{"horizontal_flip": true, "objective": "edm", "targets": ["smear"], "cond_dropout": 0.1, "norm": "groupnorm", "init": "torch_default", "momentum": 0.9, "epochs": 4.7, "adamw_weight_decay_other_params": 0}
Rows from block 8 of a small class-conditioned image diffusion model, named by matrix and row number. Rows with one number belong to one channel. Each number is 128 + 24 x the weight over its row's rms, rounded and kept within 0 to 255. All counts start at 0. Numbers have three digits each.
After each channel's rows are labels from the 100 images, of 14976 (inputs lightly noised), where the channel reaches its highest value: "top examples" is what is common among them. Only what is clearly more common there than usual is listed. The data: microscope photos of single blood and bone marrow cells.
# convs0: first 3x3 conv (model.decb.0.0.convs.0.weight, 128x256x3x3, each kernel summed), inputs 86-171
# convs1: second 3x3 conv (model.decb.0.0.convs.1.weight, 128x128x3x3, transposed, each kernel summed), outputs 64-127

convs0.112:129101117128090131126136116128125107116132137143134139127104141136114225152122111131131114108124139133135131127128127134139133101111105134143166100147126080113104134135111117157142162150163146130135170115101105081102137153115097121098175115112113102149156079
convs1.112:129117159144188108099122151089134106129154120159104123132120163148142163138158114128133127116151109117109162128099130137119114112145108118093091117116131080153137114114153116065112151141144124
top examples: smear: peripheral blood; cell type: segmented neutrophil

convs0.103:106147116122099135138141114133135123126116125125129128123122134137136077106124128131114133142114116131130119120110136140129122110138133121088088105134108083062117165135147115065140110124120120068095068151129078122098118112167081097169118148088150129078105136
convs1.103:089085079135156144093100115142115102113089131107116127132122139089159152106136134116097170101105162170145158146135108169166126151136123102126161140161151152131096128187077143155120116083116126
top examples: smear: peripheral blood; cell type: segmented neutrophil

convs0.121:089104130098093130137155140123121124138136121126119129125110120122135136138139136117138122121131121136129136120112119126124122132182120153133094178123143129094107134169133140097164106076136112125075113096112143102145145160173100110125175160111137166085160137
convs1.121:105095173107147157088095109127106096141147154107103120083119152139136141107150119115111131109116120125130131148105078145132131186145145107130136118149139095169137139133118149129097096118169156
top examples: smear: peripheral blood; cell type: segmented neutrophil

convs0.32:128110137150133118129125118143117120135124144133116135127131133122117135109133131131134127140138135128133117114137122136131138126178093134105075092143162110061130155163156130120113110146149099106162178170096123108114150135162128099119103111121110148109046110
convs1.32:144125114143170138116116126133171130104133116122141094114111104148169120144086116111131124081113134156144170160129138148130142127111143163117105171081136126115143083118109137189105136135131087
top examples: cell type: erythroblast

convs0.46:109141124154118140118111135114118122115119144120134135111103134139133132146104113124109110098110136135130143128128115126138129156128125142105144164150079128156145165119068089141166138169155138144130136119143097105127135101177148218151111115141123127136144160
convs1.46:128160082105087123104130158161146126158159158134101118114111137102133142142143099088106143117091090111127101122131169106107138120111070138179136113110144093102139163135111155128112141125056112
top examples: cell type: erythroblast

convs0.16:127141106141119137129113111117137130122114136124124136121135130145124169125125137138108133131128129141131124140135125121132121126194072123160128162091096185193170140165155143139110140120071113133131068131134128155132098122141159067127150083110142122107177100
convs1.16:108140149117135131129127165137120142086120156131150096105099143126102159143181105111106170096112125103115079135122112147142109105139167127132137138144111087166141121136139159098173147114086153
top examples: cell type: segmented neutrophil

convs0.85:127127132157170134130114106134125148120121136130122129132147120119119131100132121136106125126143127126131123117129125132133130144101140098096118088124158129048113096133138138117105131099102116129132148167123138151123202138098132134155117139134115168194150103
convs1.85:130130066115161125131160115117126112144139109134083109147112091112109102137134127151129175122125120126126127146143092135137116157129095136168147155143124097164136119135166098180115110103146154
top examples: smear: peripheral blood; cell type: myeloblast

convs0.77:138116135110162135128146163143147140124138125127129124125132124129140149121125128130119100113140134129125149132129136134122126114143095129126115149121144149138124084112173119102178111159113080129091132141193149113110088104101145080168161148122144126158097192
convs1.77:113133139133120098133110109169121149157137122139129137091139145078106146122139103176146153102131096176139126122124106143087144133081158137109132119140119114111120094107097182122112194095112135
top examples: cell type: segmented neutrophil

convs0.52:138139127144121136141127149123127150131136137133110103125117113135140069116116141123086135127133126137120149137125114119145118111110147148128119163176111187137113112111111069151147111108133140121148162151120093104145143123051161118144133143086128157145060116
convs1.52:152143049152087058134096128162156124127139133116147137123107140130107132138102109104141111145119133169122147144143181112102138117092116142135132105118136107084183138134135147145116172151104131
top examples: cell type: segmented neutrophil

convs0.65:129122132130138121118123125124126134126119120123117123129130132126119114132128125127118124122127130119119123117121128124126130088098126139084111104145139155084137103105128010158086171123125105138148121113130198097142159126105155168127088153227092125140060155
convs1.65:128131106124100135115058136142123135106094132134132159119134115140131133135112125125142148156128147118112142119121123157150180127120164068154134157158086147145112136125108138071162105147154144
top examples: smear: peripheral blood

convs0.54:126142127116132125152144154124143127139141110136123112117121121100150008106115136118102134129137122127129172142111117142117122192151132099101148150174137141149154150148113084130109141132202093145092159107114159143089093150129108107148085148104088093135124171
convs1.54:136119109132080119082093125153171150138129108130138148102123110083092106093109124115121150095096155164108137108154124141124130122107084168129186163140123108109109150114131186183107143123087117
top examples: cell type: segmented neutrophil

convs0.70:124127145120110117125140110123136133137104143119155140129122127137139104155116109128164148129136133119130076124129141127126126117181104114098123115181103165061149122107136146140188146080128111159099100121137176121152132156068136094142105187117116112153135147
convs1.70:101119114133083127143176118127139152145150086144118164117152135124130120126150098143152143119135156169131173129112117159118089141127130150131151152122119136120134143129124169160099154088130139
top examples: cell type: segmented neutrophil

convs0.78:125148136115150137135140165131135155134148148145127119129138127126140085150139150146128119119141129137125159141135133129154134113126052135168125158097119111168157097133153129084160144111112169101108166146198139152182140109127154101147100197106158105158154155
convs1.78:161159087121081117132131115134160133106128093123131166120145133117138102097139139109103137131154114150147161122119129173140093144120134121106161178171150108096111121136122160154118181104121126
top examples: cell type: segmented neutrophil

convs0.125:136132125148128143138132107135122139110113133125128115119117119130130155089127131124123125130120132134118121128126134128124129155170107147121110133102184095069100118151135171108096096149112127136111094154091104102121096110141105122170129095150152168150175061
convs1.125:151117103150145136172154116148145159127165136120128150150126133132098179122152084120131149099109131139115140124131165118126136083142080121153086089110088107124113103124124096096150179103102151
top examples: smear: peripheral blood; cell type: eosinophil

convs0.90:136107133125118136124153132132133122137131104127110120139134141116116183141124156141153122113122151126135147117130133133116137155186152114128196154133159155148092085138105125153105124149165113159074155118132111135113128104098164103194046155150085153153135147
convs1.90:117123158131090120134156145126151144149124096141117152110155112095101135097119149123115092116104112166145150074088160145110090144137123143128122110133148106154125133163115140124105205105093113
top examples: cell type: segmented neutrophil

convs0.95:138125129157123127134124126123147146144123145115130142116120155129124181105139147131093123122146139110136115158127123134139136109143110113076149154146175135189068140153137048154132180115086165114125148152179097147159136098105168133115120089140077085135142143
convs1.95:123143139167077105133167066135144153155148129127129129157129131094086147125152092117114099090105095131129111140102117185114127120100141158113118093085124142088138140106079127119117154148125100
top examples: cell type: segmented neutrophil; smear: peripheral blood

convs0.61:115122120092110134127147141119121118130116120134142112131114121118133107151136128114150117122120138140131099105136124130119117093118160157117137186126074179141103125114078143140138080125167185098127170107147175145180104140168125135099060159095144139132143176
convs1.61:131141101150120144113123159140148146137139140113098152114095104126103088070135156129119133108107139146127131128101143131125113143086118140144167121091114105124127139172160165185124142162079157
top examples: cell type: segmented neutrophil

convs0.101:121157126132090127132139135121130124128122142138134139138124119142128117110135129124125141123131126143117109098135145124133127163153091144155084151066148116110137123119154150143164153139133098125135109142128149137120051123145123102132127169081102105098249125
convs1.101:108061159174112108114110138153150127119124105143147139087116153151130157101124164132130125129153157166157108140135109163125119101146167153135152133169109108149124141126140157132119147087162131
top examples: smear: peripheral blood

convs0.82:138132125143141133126128126122135127135138136133144136135136159117133126129127132124133124128115133124146139111147128134135132093184103134166163119158102120204116127106155083136137208153116096147126165108185133106141127124086142176131102179148102094111129170
convs1.82:137098173152108114130139132122115162143105105175116131126107121105130119122142158169122147136124073159165101145103079147105096149110176166111119142088153154104109150109121149126071114126101095
top examples: cell type: segmented neutrophil

convs0.60:098150125123098122116120131114135127127119124118116097112114136124138172128129124112100113123121120122128106136117143123141117139151092120101133141087027137132170119117155120154165117130124106094128163153118180158107122150075135130126150088107145126152099160
convs1.60:152124074157145112135134119161145135155174142099123135164123128123121132127177094096129125117118104140113148151133161108141145123139082145133185133140115141110126130121109183122162152120083132
top examples: cell type: erythroblast

convs0.100:098097137091086122134123134129114106123126128121119140126114131143124062139133121115124112116098120133143131116134132136128123124161145142112132130142157128051140162121196087073158123102117128083132105181117120150107158136170120131075087190040156146075164174
convs1.100:144110139175140155088099182138168136101094127135128151123135146163134172097143124118138144098129142100142139148141118185154133119135120115137127151165114107134137143179121129152102101113130143
top examples: smear: peripheral blood; cell type: myeloblast; cell type: lymphocyte

convs0.88:108164126106160117148131134133138145137130143135141107135138121126148044106112141125113135134138131139110139151133133130139132173120042097137113120143060185119180135141131149095151135112139148103115120109155161101119130115129169149135095159121137152125144184
convs1.88:140142111131050157123135089132153162109128101097166142138138083093126092129105135109114130102134142150139085111158113160124150170117135155127162148132162166105109142153111125173105087108135104
top examples: cell type: segmented neutrophil

convs0.36:130144120153157133124118132123126148110142129124125115135155119126121117123122121130104133108121130123120135138127116121133128141162083147094151120079182098097137123135158097088155141117084161080152144200063099169099136121114143128110104122118107169162082107
convs1.36:157132094132096141131105149147138093155150150138089144133131121091122141121147131110092126092128110113138121125112173147132090133137155108125122171128129101105105163135130131125111098125138128
top examples: cell type: erythroblast

convs0.74:132140141138122124140103096130139167133121151130128149122126148133106122105134120131122127127124130136151135123140123136140126136100117145150158110137105169167108106099101091173116118056152132191173099122124111098108169133116092112149143112171146157153148103
convs1.74:141165165113130108137134111173117134162095132148107111143133109132088098137104097150130132123142124198125108139105074130117115137131135124111103103128151127123134097079115112170079091148136125
top examples: cell type: artefact

convs0.3:122176111127149136139141138121140140139124146114129144119147113160146086110127129130105144144125125141144092150134125127146126080101130141119099090133088089130153109166057130115150134145105104140112103127077112128195141084141111102147113140118111142186141123
convs1.3:066162106162134103117152127137170114121106090150154132139110134161156130122159136136152212116126145139114114124134116128107118127152174087134140160119119149088142117140115159128110158104066122
top examples: cell type: erythroblast

convs0.35:125097114122127138119123111130099129129117124122102124125150123119124148155137130122133114122130134121125082120129122112120138119176065139103078095107097134104138139106161112109147133146128130095121113164061132137139124125147146128097122038097071171160046119
convs1.35:134117150129067130168139106125131132134085112115160156126097140094109144109136107129124151094115089167139123118104158154153187140129105124129118128161146147121124123120136107096051106127135121
top examples: cell type: erythroblast

convs0.113:104143120123109120132123141126133123116125144128143124125120127144129048140118125126123139119129129143137141145141134123123132090147129134166131133145158148114107177103141070074110125081069124121106094126134096110097141069178117101125075145108119112085190118
convs1.113:111122115146103130112107102137163175082120161134103126082115126111116137121136124125123132100114142092154117122117125152156150123111098079134149136168150088112135146167139072173119085124141136
top examples: smear: peripheral blood; cell type: platelet

convs0.106:132100143084124112122138117144129108132108124118131133118102126131139148143121139121142119135119113117121118115120127145116115193191123121151143160133160057038149131107163126157089144172159104139126135186132135115081147151145093099137136118127147121143150183
convs1.106:110114142129133162127112140175151129119135111130166118137153151115124162133116103131106128099146141118127137110137113120136134082143030111159117107172110064152131115131151115110155149109158169
top examples: smear: peripheral blood

convs0.97:118098112107136145127120118132110141138127134119096112131135141117111104104131122137123115117107134128141116099132117117128132113137076156162106113101049129130145165111141136120119095119101124106083100091086061089112141121152112146113074073136143109058134095
convs1.97:149124175119081130131124129163080086178135140110128137109120128124134127174146128122119111115131114110141096109161120128163098150116131142155143102130133123130097141136147103042133099132107140
top examples: smear: peripheral blood; cell type: erythroblast

convs0.72:147115131151128129124125124128115131132137108119123126136113133121109106133116129120144140113129130113132166123121145135119126170113139165126153135180096072176146096123094062131156113134117124102144156102185130106134178135117144106154125174168157109123115149
convs1.72:180122135151078087122112109136148112122121103110115133130118112122134118139131127118127140141133101113127088114084130163080114114092115160116150108143155149106119112148116100098106139112118089
top examples: smear: peripheral blood; cell type: segmented neutrophil

convs0.12:135127139126145135135136131126133141121118126140129125125132124126136112164133125123137115145125127126131141119132137104123117129113155144153121089049055143218129132162135136101179100112128111107103120117118096098131130121111123025135131188140153104142160134
convs1.12:146146164142093111117145143084134115082127131092155138136147144166154153138163122111115149104162107105139115128121127134148097106089174112097110153178134097140174107147147134046119127108119150
top examples: cell type: segmented neutrophil