Rows from block 9 of a small class-conditioned image diffusion model, named by matrix and row number. Rows with one number belong to one channel. Each number is 128 + 32 x the weight over its row's rms, rounded and kept within 0 to 255. All counts start at 0. After the name is the row's rms in percent of the matrix's.
Before each channel's rows are labels from the 100 images, of 14976 (inputs lightly noised), where the channel reaches its highest value: "responds to" is what is common among them; "place" is the part of the image that holds the peak. Only what is clearly more common there than usual is listed. The data: microscope photos of single blood and bone marrow cells.
# convs0: first 3x3 conv (model.decb.0.1.convs.0.weight, 128x128x3x3, each kernel summed), inputs 0-127
# convs1: second 3x3 conv (model.decb.0.1.convs.1.weight, 128x128x3x3, transposed, each kernel summed), outputs 0-127

responds to: cell type: erythroblast
place: centre
convs0.126 124 [160 143 128 112  75 118 113 132 145 158 128  69  92 130 120 156 121 122 118 185 117  90 111 138 122 100 110 110 183 109 157 129  90  37  85 129 105 105 105  95  81 120 135 103  70 108  91 155  98 130 110 104 100  52 131  75 149 112 139 111  80  82 111 130 101 128 138 135 197 216 113 180 126 114 161  89  95 139 114 120 171 121  94 115 130  20 119 111 130 101  80  89 101 116 160 150 139  91 121 141 133 155  93  67 135  90 134 128 105 135 134 138 174 104 110 142  92 134 154 105  97 109 168  82 182  95 101 113]
convs1.126 153 [139 183 104 134 149 122 143  97 103  81 134 114 157  81 201 103 142 167 139  98 123 170  97 122 155 169 168 142  23 133 133 121 162 154 123 198 109 118 133 168 164 143 132 126 144 100  92 119 192  83  83 132 118 129 125 117 179 127 151 120 123 193  91 135 173 161  56 134  71  34 114 114 123 138 162 128 134 140 144 121 128  71 140 146 135 184  80 170 134  96 107 120 150 137 123  76 131 131 165 135 143 129 172 157 112 102 162 105 145 139 130 120 118 143  89  90  86  70 141 124 156 148 118 173 184 137 163 133]

responds to: cell type: segmented neutrophil
place: centre
convs0.29 083 [144  97 121 154 143 123 166 160 129 171  87 107 164 143 154  69  59  91 103 114 138 146 137 163 150 120 134 186 137  91 128  90  93 168  90  89 128 152 162 142  75 116 185 136 171  96  91  96 148 102 223  78 182  87 127 152 122 136 102 113 130 114 133  78  96 173 143 124 106 119 172 110 162 165 179 153 174 124 131 110 120 129 174 155  78  63  77 128 118 177 155 123 160 146 130 164 171  95 126 149 131 105 102 157 100 139 152  91 167 122 178 160 128 154 147 189 172 156 114 154 160 101  70 153 114 123 140 104]
convs1.29 082 [ 95 198 145 137 131 125  96 109 100 101 126 132 150  90 106 173 134 144 166 139 141  95 121 127 124 108 144 117  94 129 154 147 165 118 166 138  33 116 106 110 125 192 106 132 103 185 145 127 123 131  79 121  99 115 163 184 138 161 182 124 167  78  81 110 130  70 139 141 143 180  26 127 110 107 170 124  89 130 122 162 126 106 133 129 146 182 183 139 114 114 121 159 101  94 132 131 114 181 173 135  96 171 163 153 130 146  88 148  78 117 108 108 113  71 106  95 139  87 164  71 155 178 188 103 130 185 101 125]

responds to: cell type: segmented neutrophil; smear: peripheral blood
place: centre
convs0.5 076 [121 171 159 147 134 155 131 117 177  82 165 141 127 126 150 109 152 163  84 142 201 169 108 148 131 137  70 118 138 156 161 143 157 138  86 149  68 202 183 112 132 129 154  71  95 132 136 163 170 158 151 144  84  58 135 153  86 139 169 108 176 238 151 146 142 157 151 105 108 137 104 142 145 146  93 131  89 181  95 159 135 136 122 141 180  65 120 158 103 138 134 181 102 137 156 138 112 159  81  73 114 117 117 133 135 125 146  92 206 124 158 113 104 127 161 142 115 169 190 160 114 131 111 130 153 146 123 118]
convs1.5 062 [160 109  90 138 109 132 124 122 126 119 120 109 140  77  85  99 184  86 168 116  86  61 154 136 151 117 164 154  97 114 101  76  98 167 181 121 149  57 116 139 104 132 159 128 110 100 116 119  96  82  76  90  90 179  97 111 160  88 103 129 127  39 141 127 123 101 100 115 143  96 142 144  68 132 157  86 136 109 159  96 164 167 128 135 112 123 120 121 185 139 121 135 133 112  81 110 141 141 182 111  94 142 137 101  88 113  47 152  66  69 104 131 153 124 121 116 146  95  22  86 100 119 108 125 137 115 111 174]

responds to: cell type: erythroblast
place: centre
convs0.37 081 [155 109 191 168  57 115 114 115 131 132 158 133  85  63 132 118  77 111 103 142 152 105 114  82 147 116 132  83 117 166 101 125 152  65 120 134  88  98 108 155 138 114 139 108 141  76  99 106 127 188 155  60  70 134  75 181 107 127 144 137 146 147 105  96 135 163 122 140  57 152 175 150  78 168 120 138 131 142 143 118  88 184 104 100  72 130 201  62 130 114 157 118 191 123 151  90 206 195 159  91 114 101 116 139 145 151  93 135 125  96 127 126 145 147 125 128 118 109  84 114 165 126 102 148 120  95  94 127]
convs1.37 075 [161 159  98 150 171 184  92 156  73 124 118  94 108 137 126 128 148 150 187 130 120 164 101 167 124 149 128 174 161 163 115 120  69 144 137  75 143 185 172 106  95 160 112 134 142 174 126 143 125  91  58 162 126 204 149 143 187 114  94 124 150 126 119 134 152  97 187 173 207 173 119 160 163 121 138 113  95 129  96 154 146 115 147 147 121 128  85 172 126 160  90  96 102 120  96 168  69 148  72 133 145  68 121  94  90 132 136 128 179 157 115 164 143 138 164 132  83 122 169 140  82 129 141 130 192 110  90 156]

responds to: cell type: promyelocyte
place: bottom centre
convs0.96 116 [ 38  99 150 115 110 107 116 120 129 135 163 140 130 137 130  98 164  94 139 111 131  93 146 146 151  97 125 111 119 144 110 125 105 105  99  87 127 135 151 135 119 118 150 153 142 141 115 120 115 131 158 100 157 124 162  79 131 103 158 167 110 104 151  83 109 105 122 115 147 148  85 114 151 131 136 108  84 125 136 102  81  92  90 121  94  91  86 103 109  87  74  75  86 103 143 114  39   0 103  73 120 145  52 112 122  71 136 112 129 108 102 139 168 119 104 128 125 114 145 109  88  86  68 155 112 139 127 165]
convs1.96 132 [150 113 143 115  98 142  58 190 110 149 137  26 146 133  79 166 130 140 167 141 145 117 111 145  86 107 104 150 148  77 169  93  83 112  56 177 138 155 100 126 134 104  80 113 147  94 126 108 142 173 112 141  74 162  67 169 159 129 120 117 208 133 154 145  86  94 121  84 134 156 139 143  50 136 112 117 121 130 103 146 157  94 168 121 124 108 160 149 127 123 105 159 198 154 113 102 129 144 161 139 120 128 134 150 187 123 112 128 121  92 139  56 125 100 171 118  99 114  83 170 154  81 134  90 110  72 124 104]

responds to: cell type: erythroblast
place: centre
convs0.113 167 [173 101 124 107 149 158 126 132 163  88  90  71 150  80  92 134 135 104  55 128  85  94  75 134  66 106 139 104 162 158  88 122 165 132  96 110 119 147 145 133 105  96  74 111  97 102 137  87 103 129 101  73 127 101 114 106 134 153 130  63  63  87  95 146 101  97 102 109 130   0 123 150  97 108 143  95 152 141 108 125 112 133  99 126 106  78  57 151 107 160  97 118 112 127  82 100 127 149  99 133 111  92 102 147 148 127 189 154 133 129 111 110 104  98 158 105 118  93 111 134  92 115  77  61 125 113 108  83]
convs1.113 194 [100 156 205 143  96  87 144 115  81 136 152 131 129 101 179 174  92 110 157  70 129 147 148 152 134 163 134  96 179  83 167  91 120  77 154  69 144 107  98  50 129 154 130 144 137  98  88 145 145 174 172 141 155 153  87 119 115 146 137 171 209  98 119 146 137 115 206 123 125 121  97 106 165 182 147 156 117  86 106 139 108 127  60  87 123 192 112 106 175 106 121 171 139 139 133 168 133 113 149  58  93 166 152 172 160 154 159 155 131 153 122 151 116 143 143 177 139 150 134  93 140 127  85 119  86 115 102 140]

responds to: smear: peripheral blood
place: centre
convs0.18 093 [ 68 159 176 139 173 143 181 171 133 117 122 202 111 118 151 130 155 168 131  78 153 175 156 121 122 138 136 145 118 119 106 120  94 161 148  83 118 118 150 118 153 194 113 167 172 169  89 176 112 153 139 103 153  67 123 176 158 131 110 138  79 133  90 156 149 162  99 140 128 164 145 183 140  90 144 152 126 148 128 169 192 166 137 113  67 177 161 134 143 138 151 148 142 126 161  91  97  63  96  57 125 112 133 144 150  92 144 144 182 145 131 100  80  55 137 166  81 100 164 123 115 108 159 119 126  61 147 136]
convs1.18 080 [188  90 108 168 154 132 122 100 149 190 145  74 171 152 104 138 112 107 111 154 129  93 162 145  85 141 111 130 134 145  96 157 145 176 137 140 152 111 122 122 105  70 113  67  54  62 186 126 119 102 151 151  95 162 152  89  61 117 139 108 134 106 157 169 147 155 102  91  83 175 140 128 148 194 149 127 140 140 164 109 146 136 162 182 143 127  66 116  96 147  93 116  94 166 130 140 139  91 151  84 133 137  91 118 106  65 150 123 100 118 176 140 206 178 140 124 155 148  96 146  70 168 143 181 144 141  89 127]

responds to: smear: peripheral blood; cell type: eosinophil
place: centre
convs0.1 084 [151 125 143 175  43 131 160 145 117 128  78 118 171 113 145 116 127 146 193 105 180 123 107  97 150 138  98 134 188 151 127 106 126  21 106  99  98 147 133 113 183 194 184  97 129 161  69  89  72 118 138 151 156 134 142 186 120 133 191 109 170  83 119 103 113 138 121  98 104 157 182  84 154 152 162 135 122 187  94  97 100 175 134 162 102  81 116 129 146 139 127 148 109 116 108 190 167 148 108  81 135 142 147 159 129 168 139 129 157 110 139 139 148 134  94 131  87 175 161 161 148 149 148 128 157 110 168 148]
convs1.1 074 [126 179 156 145 144 174 130 165 130 152 182 156 117 106 123 122 166 121  72 128  96 123 121 186 118  95 145 144  78 140 147 185  67 197 168 104 118  86 147 158  60  93  65 142 112  64 195 145 143 126  83  55 121 155 137  97  81  96  73 148 114 161 109 159  90 155 121 157 110 145 100 158 127 125 121 127 140 107 146 130 170 102 132 112  78 180  97 112 128 161 156  81 138 117 141  90  97 102 133 177 115  86 103 119  98 114 100 136 171 138 149 113  83  93 172 148 167 105 115 122  99  56 125 126 166 126  94 160]

responds to: cell type: segmented neutrophil; smear: peripheral blood
place: centre
convs0.15 076 [ 86 138 179 110 143 147 137 129  74  37  89 144 158  98 116 111  90 126 139  96 140 157 164  88 147 100 107 127 106  55 139  89 168 124 122 145 170 103 158 113 135 102 189 123  88 118 137  52 109 124 173  96 127 128 102 105  90 112 137 132 105  66 134  55 112 135  65 131 101  67 118 111 128 137  67 116 124 104 193 110  92  94 151 173 152 157 123 154 130 146 165 161 109  82  83 143 125  78 139 170 168 104 126 139 106 114 151 133 149  97 151  78 148 146 130 101 104 151 109 166 116 133 131 189 104 166  59 103]
convs1.15 074 [130 158 110 111 122 109 150 104 175 175 160 163 107 120 113 144 175  87 101 122  76 162  95 183  96 138 179  92 113 141 149 118 116 105 133 123  28 142 107  95 116 169  59 168 153 108 104 132 112 161  37  89 152 119 186 171 148  96 146  77 140 111 125 176 126 108 175 109  98 140  92 110 153  93 170 106 179 136 117 133 161 144 101  73 120 143 119 127 177 114 147 129 117 119 142 136 179 177 105  66  82 136 144 112 146 138 135 127  90 147  99 142  77  88 115 134 149  78 140 134  84 163 121  83 111 140 201 154]

responds to: cell type: segmented neutrophil
place: centre
convs0.44 089 [135 125  87 115  78 158 159 101  59 146 104 167 128  81 159 141  75 168 175  16  84 153  40  98 144  92 117 144  82 101 129  74 129 104 104 141 154 121 144 125 164 107 131 117 131 147 110 121 164 104 168 147  77 112 185 110 169 139 139 153 173 140 137 198 139 138 151  94 166  99  93 188 171 180  90 120 136 202 111 116 125 143 150 190 115 132 129  98 180 102 145 129 131 156 158 128 101 117 148 145 134 156 123 106 129 126 104 141 129 122 120  91 121 139  93 140  74 106 145 102 129 105 184 176 155 120 122  99]
convs1.44 075 [186 159 212 119  93 105  86 131 126 155 128 120  92 139  97 147 149 137  94 143 130  80 186  89 157 145 138 111 130 195 149 131 138 145 153  76 131 136  84 141 113 178  81 117 124 121 129 109  50 113 154 158 173 155 101 157 105 119  88 125  96 184 144  94 105 126 144 146 109 165 153 111  73  55 149 136 160  70 159 119  87 116 101  71 162 139 112 140  93 142  89 134 166 106 111 114 172 168  81 100 154  93 109 153 130 134 164  90  77 138 100 149  98  85  78 157 157 148 122 165  72 130 109 109  95 172 159 172]

responds to: smear: peripheral blood; cell type: eosinophil
place: centre
convs0.79 094 [112 154 117 128 163 133 142  46 142 132 136  92  98 129 129 172 106  57  94 172 130 158 148 146 117 116  99 106 135 153 154 136 122 148 121 107 171 120 102 126 112 159 184 163  70 172 104  79 137 143 135 153 195 115  98  84 147 100 112 138 120  80 172 144 134  92 140 127 134 113 120 165 136 127 166  34  94 111 134 138 128  91 140 114  97 179 144  94 136 164 125 139 140 114 174 125  78  82 137 168 112 140 205 107 151 133 113  79 104 136 129 220  66  96 126 128 112  71  62 117 146 174 122 121  70 103 166 142]
convs1.79 086 [118 109 102  59  82 134 122 144 135 101 113 173 125 141 139  71 122 141 153  85  82 119 118  93  97 149 121 140 108  70 131  98 178 140 121  97  74 103 124 164 192  90  87 102 204  89 126 160 107 103 173  86 127 101 132 162 100 174 153  96 166 111 170 108 117 108 148 119  75 104 139 125 145 117 173 173 149 148  92  78 138 163  91 106 156 157 112 150 141  72  98 149 126 177 122 124 150 126 172  99 127 126  82 147 144 153 138 150 101 160  93  28 156 130 123 126 160 178 179 100 171 138 196 113 115 173 106 143]